Rows from block 4 of the text encoder, named by matrix and row number. Each number is 128 + 32 x the weight over its row's rms, rounded and kept within 0 to 255. All counts start at 0. After the name is the row's rms in percent of the matrix's.
# proj: attention output (text_encoder.blocks.4.attn.proj.weight, 128x96), inputs 0-95
proj.75 078 [165 127 136 147 145 143 126 118 104 128 135 132 115 130 154 111 143  88 131 107 145 144 132 100 126 114 156 189 101 145 157 130  98 155 162 113 152 138 150 116 123 134 150 176 159 137 120 135  90 105 143 166 101 204 193 115  47 160 124 106 117  88  69 212 204  87  56 108 155  98  93 157 131 136  69 108 116 188  87 100  73 156 114 135 177 120  91  87 114 111 124 143 169 157 100 128]
proj.76 055 [185 127 116 175 124  52 168 134 172 117  95 146 105 118 121 130 120  96  65  88 145 170 142 111 156 115 150 169 140 143 143 165  80 123 159 116  52 137 159  94 171 169 196 144 115 132 157  61 125 163 148 138 145 166 174 153 186 160 147 102 107  96 111 138 161 147  79 126 154 135 165 161  92 158 128  86  50 167 121 154 102 109 146  98 134 126 104  97 145  90 139 154 163 134  99 148]
proj.77 141 [132 110 154 118 107 175  87 156  77 151 124 148 109 151 143  92 101  91 159 136 142 130  97 139 116 130 163 138  85 143 182  94 126 104 152 114 184 156 123 107  94 115 129 143 161 134  88 159  93 148 175 157 110 190 192 141  75 174 153  90  99  79  82 198 185  98  67 103 165 116 124 170 122 133  94 132 133 173  99  90  84 127 147 107 164 141 103  64 154  91 115 169 169 146 115 147]
proj.78 088 [103 173  85 123 163 152 129  86 119 112 142 107 170  83 117 147 172 157 148 131  76 108 176 125 137 138 109 111 131 114 114 117 146 113  79 139 144  99 128 157 121  99 100 125  98 146 133 148 115 106  82 112 127  73  62 137 127  63  81 100 180 192 216 140 100 124 173 161  87 107 133  86 141 100 169 155 181 118 133 135 175 149 146 160  82 160 157 201  95 160 127  82 108 127 152  90]
proj.79 166 [113 162  97 128 150 124 120 104 138 123 124 125 162  86 117 146 160 157 118 141  94 148 162 151 115 130 124 109 121 105 130 118 128 142  90 133 126 105 121 135 133 131 118  97  91 126 124 123 116  59  70 101 145  82  61 138 134  60  71 116 187 192 188 101  80 147 175 157  79 112 143  73 174  88 172 126 113 120 128 104 163 165 146 185  89 140 162 195  76 168 130  64  80 129 132  87]
proj.80 098 [137 170  97 145 173 127 137  77 105 108 128 110 154  92 128 135 184 123 135 115 103 116 177 105 151 140 121 141 125 151 126 112 124 106 111 134 146 105 148 140 139 120 132 164 122 138 144 125  85  74  76 116 136 111  89 146 112  67  55  73 197 182 184 167 127 141 145 159  95 107 150  77 160  94 165 147 149 152 113  91 146 177 167 204  99 169 155 168  57 155 132  62 109 141 125  86]
proj.81 075 [109 125 126  82 127 165  75 124 105 155  68 162 134 119 120  87 137  97 140 169 140 141 128 173  93 132 163 102  94 139 185  66 116 110 131 105 184 148  74 107 102 153 133  78 129 130  87 149 108  81  68 110 122  96  83 133  98  73  82 125 176 172 177 113  98 129 147 155  89 100 123  97 143 115 149 160 169 135 113 131 160 154 117 157  98 139 136 200  77 166 121  82 112 154 169  67]
proj.82 135 [105 155 101 132 148 126 129 108 144 115 144 113 158  94 111 143 152 157 140 133  99 124 156 129 132 133 109 103 126 103 117 132 149 130  91 146 135 102 136 150 147 121 109 102  97 148 137 133 112  97  77  87 146  61  60 151 153  65  86 110 174 189 198  85  70 147 186 173  80 108 145  76 152  93 175 145 142 109 127 125 183 159 148 167  72 155 165 197  93 175 140  77  86 137 154  88]
proj.83 062 [101 120 150  92 114 159 103 135 143 130 147 131 125 145 115 130 118 132 203 157 129  86 116 151 149 133  94  83 108 109 118  95 190  82 131 140 159 126 112 132 126  79  98 126 143 168 135 165 104 131 110  96 124  70  92 189 135 104 116  97 143 155 176  98  70 142 164 170  90  98 149 109 140 114 175 197 234 133 108 130 184 132 136 131  75 174 146 176 123 161 115 112 108 161 183  80]
proj.84 119 [138 110 141 122 108 101 134 151 130 129 118 137 111 147 137 123 105 118  98 118 147 141 112 134 122 122 137 130 136 133 119 147 117 126 152 117  94 144 128 115 139 141 147 124 128  96 135 110 146 170 184 159 121 190 194 110 123 193 185 160  72  60  57 128 175 119  78  87 182 151 101 183 101 165  82  95  85 125 144 147  80  98  93  79 180  81  90  56 176  87 120 188 167 112 107 171]
proj.85 051 [131 116 150  90 108 143  88 133  88 177  92 162 117 148 137  84 124  92 137 161 159 146 116 164  90 117 165 130  91 156 164  85 123 124 145  86 166 156  90  94 102 140 145 123 167 112  94 126 178  97  89 117 133  65  71 109 125  81  83 145 174 183 174 143 103 110 180 126  94 147 129  90 130 126 143 212 190 111 154 163 163 123 154 155  97 158 161 185  95 145 115  82 103  95 168 120]
proj.86 099 [172  68 185 174  91  95 148 172 149 138 148 136  68 189 137 123  70 107 102 116 185 147  66 113 132 115 129 173 140 163 119 146 118 147 190 129 108 152 149 100 140 147 165 180 171 131 133 103 143 152 179 133 128 167 179 127 131 180 173 144  76  73  64 129 146 123 108 102 176 148 125 166 119 141 104 117 116 126 128 124  90 111 121  97 165 107 121  64 170 100 120 176 139 131 128 164]
proj.87 123 [171 165  92 209 172  89 179  73 172  88 184  94 134  99 127 170 168 157 109  96  92 117 170  87 176 121  83 179 156 139  97 147 142 124 107 146  94  91 201 146 160 110 134 220 129 174 172  89  99 108 116 116 134 111 115 177 154 113  99  68 149 148 164 135 122 138 141 166 112 102 166 113 151 103 160 112 117 143 114 101 136 149 156 154 105 155 137 147 108 134 128 104 127 138 120 114]
proj.88 082 [140 113 149 135 112 183 103 153  94 138 171 146 102 142 144 107 118 102 162 141 155 100 104 117 130 129 140 150  87 136 153  99 147 110 170 118 170 152 129 121 116  92 134 161 155 172 112 189  81 156 166 149  98 187 190 123  74 198 160 112  87  79  71 179 169 137  71 114 150 108 127 163 120 162  96 119 139 201 101 132  90  95 116  98 169 113  97  68 160 108 110 172 176 141 117 163]
proj.89 085 [151  71 180 144  84 105 138 177 144 144 145 136  77 193 139 110  59 116 118 122 174 144  64 125 119  98 138 154 129 145 119 150 116 159 168 116 111 154 140 109 133 154 134 157 174 125 126 110 176 186 185 136 131 141 163  99 137 170 188 167  72  83  69 125 144 114 130  97 172 177 119 162  92 152 103 132 129 104 141 135 104  92 128  79 150 116 128  63 183  92 125 183 129 116 121 172]
proj.90 099 [107 133 136  86 120 216  65 143  97 132 128 146 133 127 140 101 119 114 203 157 106  95 119 160 117 122 156 105  61 114 193  69 145  93 119 119 206 146 102 133  67  90  73 114 142 171  72 209  92 155 153 139 114 153 169 156 121 176 139  82 110  97 112 179 146 135  85 145 123 106 155 148 127 129 136 127 160 170 104 108 110 114 138 116 121 165 104 100 148 119 105 155 152 139  99 135]