config.toml
model = "contrastive audio-text model"
spec_augment = true
encoder_arch = "ecapa_tdnn"
text_encoder_norm = "layernorm"
text_encoder_norm_position = "pre"
text_encoder_mlp_ratio = 4
text_encoder_head_dim = 48
init = "lecun_normal"
ema_decay = 0.99
Rows from block 9 of the audio encoder, named by matrix and row number. Each number is 128 + 24 x the weight over the matrix's rms, rounded and kept within 0 to 255. All counts start at 0.
# fc1: squeeze-excite reduce (encoder.blocks.9.se.fc1.weight, 24x192), inputs 0-191
fc1.0 [139 129 108 121 134 152 139 110 136 127 149 121 118 115 148 122 126 123 142 127 105 149 120 124 110 126 126 119 136 152 123 104 126 124 163 111 121 109 148 144 118 139 107 100 128 136 137 131 130 122 134 102 124 130 137 133 117 136 119 120 105 106 100 137 130 126 154  99 125 126 128 128  98 129 126 118 115 145 120 114 126 137 126 108 119 136 108 133  90 119  93 122  90 119 124 136 135 151 110 118 137 139 161 134 103 121 126  81 154 150 153 136 124 134 129 132 123 108 137 121 101 146 131 148 147 151 142  99 113 131 129 124 131 125 142 128 139 116 131 118 146 112 113 133 144 120 128 131 122 141  98 122 125 135  96 101 100 115 117 131 133  84 101 119 164 115 119 116 102 133 118 148 116 127 111 133 122 113 143 137 138 132 132 121 112 133 123 139 103 131 156 123]
fc1.1 [ 98 124 131 150 137 122 124 119 136 117 123 127 135 131 136 124 114 137 130 113 125 131 126  75 115 109 117 152 136 138 126 102 136 132 131 148 165 137 138 147 136 105 133 143 106 131 150 160 157 143 119 135 138 150 102 144 133 132 112 127 138 166 167 101 160 152  98 147 138 131 128 135  98 146 153 135 147 174 123 125 113 113  96  96 150 134 124  82  93 110  97 129 136 154 116 132 153 150 154 131 134 140 119 127 170 131 146 126 117 125 128 129 143 134 149 141 137 121 147 128 151 140 122 100 106 139 134 116 114 139 147 152 158 106 141 134 114 118 144 130 116 156 139 137 137 124 127  95 101 134 144  93 138 152 121 152 119 121 135 116 129 165  83 127 112 113 139 131 158 125 131 148  81 144 134 141 121 148 101 133 139 125  84 117 141 128 127 132 106  92  95 136]
fc1.2 [133 141 155 128 113 119 121 119 137 107 149 136 134  86 139 128 160 115 107  90 127 132  98  89 101 120 140 153 116 133 100 106 150  96 136 126 140 117 126 115 132 112 143 142 152 138 137 133 130 127 154 136 137 120 124 134  96 137 134 132 145 120 130 147 108 130 104 121 118 145 129 133  94 144 138 136 122 140 135  89 156 111 112 113 130 101 119 118 132 123  98 123 140 130 140 112 137 142 160 114 162 117  98 119 134 104 154 103 127 114 105 119 131 116 116 140 112 169 120 106 148 138 138 119 117 135 152 134 110 124 110 108 146 124 158 113  94 132 148  95 124 118 148 113 132 141 129 126 123 109 142 132 143 121 136 129 122  76 101 130 101 161 107 144 132 132 114 114 129 131 118 173 132 156 141 122 117 122 112 122 124 130 124 121 113 122 139 113 109 135 123 103]
fc1.3 [144 160 111 139  89 122 159 150 130 155 144 138 123 100 153 120 127 147  96 111 142 145 116 118 121 106 127 132 150  98 130 115 146  93 130 105 151 125 158 114  66  96 113 127 119  92 129 129 139 158 136 120 115 109 123 156 106 131 112 129 112 131 127 151 115 116 101  86 149 114  90 117 106 166 139 145 120 128 127 131 124  73 109 120 151 103 119 106 130 128 126 112 132  96 132 117 121 116 152 125 175 138 122 131 109 135 109 151 136  82 131 103 131 116 115 139 143 149 147 109 137 114 132 133 122 153 131 115 150 138 130 129 143 140 133 133 132 115 155 141  94 154 137 112 172 113 158 196 114 147 136 106 122 136 130 135 145 120  94 131 158 164  89 144 107 165  81 139 146 103  95 126 101 136 138 126 100 106 131  99  81 141  90 154 110 111  89 147 113 108 125  95]
fc1.4 [139 152 153 119 128 120 108 147 139 114 142 142 113 138 121 146 149 125 107 165 116 100 125 154 142 129 163 131 119  83  91 146 127 155 154 122 127 142 163 100 130 112 143 152 169 116  92 143 120 115 154 116 116  82 130 109 158 138 138 123 137 138 122 168  90  83 119 128 100 123 115 136 119 102  90 134 122 119 111 133 105 134 177 112 117 136 166 181 158 142 133 135  93 135 142 126 108 102 105 166 114 147 144 117 114 162 137 142 100 142  89  85  93 145 103 100 142 147 101 130 156 113  93 158 148 113 132 132 156 130 154  74 130 141  71  90 160 133 103 162 144 151 144 150 146 138 143 140 118 103 137 116 155 125 123 145 171 104 159 122 113  92 118 122 114 171 114 109 107 137 121 128 137 112 142 153 117 130 182  90 129  92 151 141 149 121 132 142 144 127 175 152]
fc1.5 [ 73 164  85 121 133  86 183 115 147 194 131 134 132 137 175 108 146 103  86 105 139 146 129  88 130 108 153 112 167 179  95 113 109 151 129 156 171 157 138 141 133 106 116 164  84 106 120 155 146 111 142 120 123 140 115 137 143 176 127 101 144 124 207 115 138 118 102 103 135 117 134 139 145 111 167 144 167 129 154 133 169 112 132 117 161 145 139 139 117 144 104 129 155 112 170 130 102 134 162 156 112 147 119 144 162 189 102 136 146 101 114 112 140 133 106 125 115 152 149 124 118 138 140 104 104 139 117 154 145 143 162 122 180 124 157 165 165 183 133 150 110 187 131 137 176 109 177 127 130  95  93  98 103 146 157  58 117 115  93 146 133 203  69 152  97 167  80 205 191 104 150 158 164 119 158 123 110 129 126 150 141  73 161 147 154  46 119 147  93 103 139 116]
fc1.6 [ 94 103 150 120 155 138  64 127 128 130  92 117 120 176 103 153  84 107 132 138 125 130 136 136 124 118 123 105 102 121 120 138 132 125 121 116  84 147 141 115 117 133 160  99 153 113 157 108 120 136 138 124 136 120 112 153 105 145 130 126 136 128  67 131 123 137 136 150 127 109 120 110 139 103 127 143 137 118 152 125 138 153 135 159 123 122 169 153 142 153 118 152 140 126 107 138 152 122 110 130 105 133 132 146 127 121 126 132  84 143 126 120  82 144 117 140 145 104 102  99 123 100 129 111 128 101 117 148 146 119 129 111 121 116 106 101 130 140 120 126 141  83 147 147  78 143 108 117 146 123 130 134 150  97 102 106 139 111 127 125 155  91  96 102 107 102 139 107  97 156 153 116 120 142 130 151 134  87 132 126 136 138 153  95 135 156 151 131 134 138 128 159]
fc1.7 [119  36 151 148 137 139  57 137 188 168 116 169 120 146  73 147 131 138 194 150 132 108 142 137 144 132 136 134  93 138 128 157 148 127 149 191  42 162 153 157 198 151 121 109 135 108 161 132 139  74 130 152 169 147 105 129 132 170 136 180 147 141  59 138 139  84 152 145 104 129 147 103 187  98 134 153 176 148 139 116 100 142 135 169 104 126 182 152 157 134 141 147  92 141  84 221 146 127 100 156  80 153 140 154 207 160 168 130 172 174 145  91 122 156 109 122 106  56 105 139  85 129 139 130 144 115 146 140 114 101 126 121 138 150  96 106 140 120 101 126 125  63 148 153  33 143 120  73 115 150 131 155 123  97 134 138 153 152 189 100 167  37 181 150 130  45 214  85  95 179 161  78 169  72 123 130 145 107 155 167 160 158 136  45 150 195 112 104 167 128 158 181]
fc1.8 [109 161 123 121 118 150 148 128 149 167 120 134 178 138 144 127 117 112 163 115 143 140 128  69 103  94 118 151 143 171 112  95 173 134 126 114 154 103  90 152 163 126 107  93 112 136 157 124 159 109 105 138 168 169 129 163  93 103 121 139  99  60 172  66 152 106 154 146 164 161 144 129 137 143 192 136 167 138 184 115 141  72  99  84 155  64 130  72  48 131 116  86 127 133 108 161 146 104 162 104 124 100 102 133 162 131 147 104 184  92 163 130 161 121 197 129  94 110 158  80 146 162 205  69  87 132 152 114  79 174  81 159 124 136 194 160  79 105 148 119 101 165 104 113 118  88 136 113 141 149  74 106 134 112 135 109 103 131 113 110 114 134 155 150 130 172 131 173 136 125 139  84 137 108 104 124 116 141 103 163 104 151 107 140 129 141 109 135  82  96 123  93]
fc1.9 [130  89 164 117 121 121  95 154 127  87  96 120 110 152  82 133 113 167 146 171 136 141 149 148 124 131 144 151 116  75 137 126 133 107 136 157  94  94 174 146 126 145  84 133 150  94 123 122 130 133 112 132 130 117 137  92 109 129 125 128 145 128  55 168  83 120  91 127 105 115 136 135 138 107  78 137 124 108 105 141  75 127 164 127 105 134 112 152 157 129 169 146  89 109 131 130 113 114 132 147 137 138 143 121 108 137 132 141 112 144 111  92  89 138 118 119 128 150  72 119 137 107 110 127 168 106 128 122 157  98 135 131 144 147  84  97 125 134  98 151 164  61 110 157 103 156 123 137 117 145 162 121 142 120 151 150 142 155 149  99 111  44 117  99 138  88 143  34 125 128 173 106 121 144 127 111 135 113 147 117 103 102 134  90 158 109 128  72 159 163 150 133]
fc1.10 [123 132 102  81 135  98 148 159 146 154 139 167 175 178 116 142 126 124  99 134 150 117 137 111 158 151 126  73 156 137  82 134 112 136 150 163 131 166 160 112 139 153 170 187 123  87  86 161 167  91 147 115 143 133 135 114 151 181 138 107 150 180 120 170 109 107 127 114 131 102 137 125 118 111 113 149 150 161 114 122 150 129 133 174 107 166 149 185 153 136 151 158 112  96 166 127  81 136 105 149 119 161 121 139 120 119 111 139 140 145 116  72 128 118 117 119 134 126 138 139 124 147 122 160 137 176 112 142 174 123 158 117 134 153 113 144 165 156  94 139 152 127 130 161 113 111 170 105 141 155 120  93  94 135 149 136 129 122 138 166 138 139 131 139 112 130 115 184 151 154 113 140 131 130 129 137 102 153 136 138 129 122 129 168 149 138 159 140 126 120 147 149]
fc1.11 [119 144 135 134 127 120 144 119 115 115  92 129 144 125 145 113  95 148 133 116 118 127 101 133 137 114 121 123 103 154 127 124 113 118  98 144  91 136 106 136 114 153 128 133 102 131 126 140 135 119 134 115 120 122 142 126 138 115 154  98 137 151 140 142 130 148 122 123 121 117 151 138 111 116 134 131 113 127 138 105 124 124 144 134 118 123 131 128 137 127 145 155 117 145 123 105 120 124 108 117 162 109 164 149 108 117 123 105 121 109 103 147 130 117 137 136 108 113 109 130 121 108 120 139 148 141 126 132 138 127 119 114 142 144 131 118 104 134 122  92 135 136 134 125 127 105 165 158 141 128 131 138 124 121 131 153 135 122 128 144 129 147 131 129 131 116 121 125 110 115 136 101 129 118 150 149  94 139 127 127 123 129  91 145 112 128 107 138 133 116 118  95]
fc1.12 [127 157 119 132 131 119 118 123 150 160 113 118 144 170 107 128 121 115 140  76 119 145 154 108 118 140 123  99 131 165 121 121 127 142 111 141 133 101 114 170 188 138 142 141  92  97 174 120 153 119 120  93 147 184 125 181 103 148 107 147 117  90 135  87 166 133 143 121 144 158 113 133 119 114 136 146 124 146 128 106 121 124  86 113 164  65 146 104  99 107 140 116  82 145 115 149 143 103 133  97 143 120  84 139 197 129 177 135 166  89 148 145 156 137 150 130  86 101 119 126  90 136 219  79  89 116 148 112  59 134 152 152 126 125 141 137  99 129 137 101  71 125 104  74 112 107 142 120 120 139  59 140 103  98 133 111 125 165 101  93 126 126 136 187 122  98 151 135 125 152 116 106 119  71 126 102 135 167 111 157 138 122 159 122 137 185 101 154 131 106 120 105]
fc1.13 [116 138 143 110 113 138 137 155 128 107 142 133 137 123 114  84 134 125 130 105 134 128 136 152 121 147 148 111 116 126 117 122 127 111 118 123 131 116 137 109 112 119 113 138 102 124 141 130 125 109 127 138 130 144 114 110 111 121 121  92 103 137 146 127 104 122 138 109 136 157 131 126 150 157 150 119 101 130 121 102 123 125 128 136 139 124  94 110 144 123 135 127 122 114 120 127 132 127 128 109 108 130 123 133 128 143 123 116 106 131 134 137 123 104 167 135 145 137 132 121 108 127 140 127 133 132  96 124 106 136 135 148 120 129 138 113 132 128 117 113 128 140 145 144 119 143 107 119 107 108 162 133 102 134  99 138 119 148 127  82 104 126 148 144 134 141 164 127 119 139 127  91 142 113 144 132 120 127 122 129 120 113 122 125 125 129 130 124 149 123  92 141]
fc1.14 [148 159 126 114  62 112 122  88 119 130 144 124 128 128 180 114 157 122 103  91 105 154 101  83 121 107  90 148 165 157 109  48 148 101  62 105 169 133  94 129 104  71 102 103  83 144 155 127 115 155 120 120  85 152 139 184  47 117 158 123 104 108 166 137 131 120 123 132 168 126 134 119  97 162 160 108 117 137 190 108 132  94  89 113 200 104 104  75  53 139 126 126 152 164 147 106 160 125 126  87 160  99  89 121 134 126 151 112 111 113 104 179 141 142 133 105 135 143 154 120 172 138 174  54 115 143 129 104  27 148  90 121 103 112 179 158  82 106 168 134  87 139  79  96 139 108 121 126  96 121  94 139 111 133 139 139  74  96  90 150 125 162 126 114 101 168 100 121 172  32 138 130 131 142 136 110  89 110 112 123  86 126  52 159 124 141 106 155  10 107 101  90]
fc1.15 [131 101 189 117 161 127 120 154 133  77 148 102 103 144  65 146 110 142 124 165 134 115 161 139 156 163 159 115 107  88 132 130 115  94 152 125 129 139 154 114 113 166 103 150 142 134 149 138  86 123 133 108 128  92 160 120 150 154 147 131 130 135  93 163  93 136 113  87 111 125 132 142 125 105  84 110 111  71 108 153 123 133 147 139 126 140 128 138 161 101 156 117 128 122 109  90  97 169 111 158 104 133 153  81 120 116 102 138  97 165 136 140  38 137 124 129 145 134  95 132  93 102 105 137 178 123 128 131 139  86 151  98 137 154  88  53 156 155  98 127 136 104 155 151  93 160 103 169 123 126 132 123 166 108 118 125 149 124 178 111 104  99 149 141 175  96 162  72 118 157 147 112 135  87 140 133 112 101 151 160 126 112 151  90 127 103 164  82 140 158 157 150]
fc1.16 [147 132 119 111 119 103 149 127 125 132 144 124  90 138 152 121 140 114 157 144 139 129 106 136 139 151 130 127 149 143 127 132 143 121 131 139 170 111 150 161 151 123 128 118 139 212 113 168 157 134 150 132 125 153 133 144 138 126 122 149 149 122 162 118 133 120 114 128 146 143 140 144 173 109 127 146 149 154  98 136 122 144  94 103 164 137 117 114 150 170 139 120 155 136 122 128 111 130 189 105 117 170 138 151 127 133 126 141 115 130 131  91 130 133 130 122 131 137 146 132 179 158 143 108 113 119 114 147 143 124 142 124 142 119 118 163 134 135 116 141 107 125 141 145 134 100 154 135 117 118 122 115 107 145 124 114  92 101 127 135 114 125 151 113  86  94 100 135 111 136 137 135 121 108 120 150 120 118  98 145 159 114 133 144 137  99  98 142 109 128 124 137]
fc1.17 [111 163  75  94 112 156 139 119 154 206 125 147 160 129 156 149 140 100 142  62 140 153 113  71 144 125 111 141 145 154 108 102 141 156 138 146 139 125 115 164 144 142 149 125  80 142 165 137 157 114  87 153 156 164 112 165 113 116  99 172 109  78 167  70 174  97 134 165 153 163  98 138 115 138 188 169 145 171 160 100 145 126 102 110 142  83 136  93  51 109 140 137 143 197 152 139 130 107 153 115  92  43  97 178 134 154 138 116 131 108 125 145 110  82 146 118 109 129 162 121 128 166 217  69 105 136 145 133  89 144 137 164 127 105 160 144  84 139 138  85  87 172 100  97 114  95 128 109 157 120  95 129 141 135 146 116 102 125 102 155 140 131 129 137  94 103 144 146 160 102 143 144 121 119 122 125 100 164 124 157 141 127  91 148 113 149 102 164 103 129 125 130]
fc1.18 [100 135 149 124 167 140 107 157 140 138 143 173 132 161  93 166 100 143 126 171 150 111 191 189 162 175 182 114 134  88 127 179 113 154 168 107 103 168 147 126 159 193 104 146 179 109 117 108 114 111 134 125 109 173 121  83 162 136  92 132 153 126 115 188 124 116 108 106 111 117 146 118 111  77 127 133 149 114  95 163 134 188 157 148 116 169 129 166 178 138 109 152 113  80 147 142 106 175 108 169  98 160 133 143 151 111 157 121 108 158  93  96 114 120 143  91 157 122 127 136 142  86 100 206 151 163 110 165 169 153 164 100 126 141 112 114 168 151 111 133 183  87 136 163  95 157 133 121 154 115 202 128 123 115 148 153 194 173 152 105 126 136 123 140 135 108 149  92 120 160 172 117 150 119 116 108 126 149 159 132 140 113 194 129 175 190 135 108 189 160 158 160]
fc1.19 [183 107 112 149 162 145 114 120 141 150 108 123 117 160  92 128 123  82 191 114 138 152 157  96  98 140 145 122 112 157 126 113 150 163 129 139  91 148 136 162 169 164 127 103  91 138 181 137 113  92 122 150 158 146 119 121 143 165 127 186  91  84 104  60 211 128 205 172 112 134 140 123 131 138 153 118 167 141 139 123 120 129 141 130 123 115 127 143 129  95 125 130 100 164 104 174 158 102 143 137 135 125 125 124 180 149 162 161 140 126 139 149 161 142 150 159 146  70 127 119 138 122 137 101 113 124 123 108 111 136 146 153 123 123 132 112 103 114 104 116 125  88 164 115  61 116 107  73 152 137 106 178 103 110 138 129 153 140 170 110 128 117 157 133 144  49 172 130 108 156 146 132 129 115 107 152 153 131 118 114 122 164 170 101 122 170  94 125 140  83 113 165]
fc1.20 [142 131 155 139 139 112 134 101 111 121 131 140 128 118  95 133 115 153 134 128 146 126 118 149 123 129 135 137 134 111 145 144 102 113 101 146 143 110 109 143 117 133 145 145 139 141 139 149 145 147 126 113 127 150 116 133 121 109 130 108 128 115 126 127 118 158 127 117 128 127 135 127 145 159 124  71 129 141 147 133 105 114 159 113 129 113 122 123 134 128 118 104 150 118 106 123  99 132 152 110 110 121 141 113 124 110 141 122 111 118 115 132 114 124 111 129 121  83 109 103 140 134 126 107 147 137 115 117 141 131 120 126 116 121 157 114 134 139 125 141 105 144 132 147 132 136 117 134 129 125 118 138 117 130 100 118 130 128 110 126 128 144 130 134 132 132 119 146 126 137  91 138 111 131 119 146 136  89 143 109 110 173 137 124 110 125 112  95 128 141 119 123]
fc1.21 [122 159 110 132 139 127 132 132 127 146 126 126 108 114 146 136 165 124 169 121 101 134 108 115 101 113 120 139 132 168 135 103 142 130 130 140 148 142 105 137 155 133 159 135 142 155 152 156 148 124 134 103 122 152 130 128 103 116 132 143 111 135 154  99 136 107 135 137 133 133 125 138 127 106 134 149 137 158 163  92 160 112 102 103 160 138 109  94 107  97 102 118 123 182 117 133 136  85 175 111 123 136 103 130 123 138 149 106 148 101 144 146 136 138 137 148  83 111 147 115 145 141 155  77 124 136 150 140 123 168 115 192 107 135 163 143  92 130 125 121 106 157 100 116 145 106 136 130 135 139  98 152 123 122 130 113 128 140 119 125 105 132 137 164 113 106 112 168 114 125 135 154 149 138 125 122 125 124 132 140 146 142 106 150 115 149 100 153 127  93 116 100]
fc1.22 [144 128 132 123 106 138 135 119 115 115 134 114 147 158 124 157 105 118 138 107 114  94 124 110 128 123 124 122 134 126  96 125 139 118 111 117 113 110 133 117 122 130 140 110 161 136 124 125 122 121 102 138 105 121 121 110 120 113 126 126 128 116 116 141 122 114 114 129 146 134  94 131 123 142 142 125 129 118 126 135 109 140 115 130 132 128 114 138 128 133 142 153 120 119 121  99 166 156 161 132 128 128 154 117 113 115 110 152 103 179 140 138 152 103 127 123 111 116 125 106 133 108 112  99 150 120 127 144 123 110 156 129 111 124  92 153 137 124 120 125 132 147 149 143 107 136 117 151 152  88 131 146 138 119 138 113 124 149 134 148 124 122 140 140 124 125 144 135 122 119 119 112  97 108 121 161 144 143 128 122 122 110 126  95 110  66 160 136 127 154  79 160]
fc1.23 [108 171  96 102 106 104 156 119 119 144 155  94  98  97 163 116 128 135 123  85 123 134  71  91 113  82  73 114 160 149  78 111 165 132 100  96 126 123 148 112 107 108  89 138  98 189 135  90 138 150 157 121 125 170 141 136  83 106 133 107 107  80 170  80 112 121 109 119 164 158 124 111  95 147 172 158 146 133 192 121 129 110 114 129 186 103 124  90  81 115 124 123 126 117 168  98 116 102 145 104 148  87  95 145 144 129 120 111 127 110  90 111 117 114 158 122 106 161 167 127 156 148 153  99 134 104 128 122  72 152  73 121 104  99 167 151  90 136 152 139  51 164 104  55 173  97 119 174 138 157 107 114 120 142 124 124  74 101  93 143 117 169 120 123 106 140 103 164 130  59 132 136 136 187 138 121 119 148 107 124 139 108  56 166 126  87  96 144  28  86 112  89]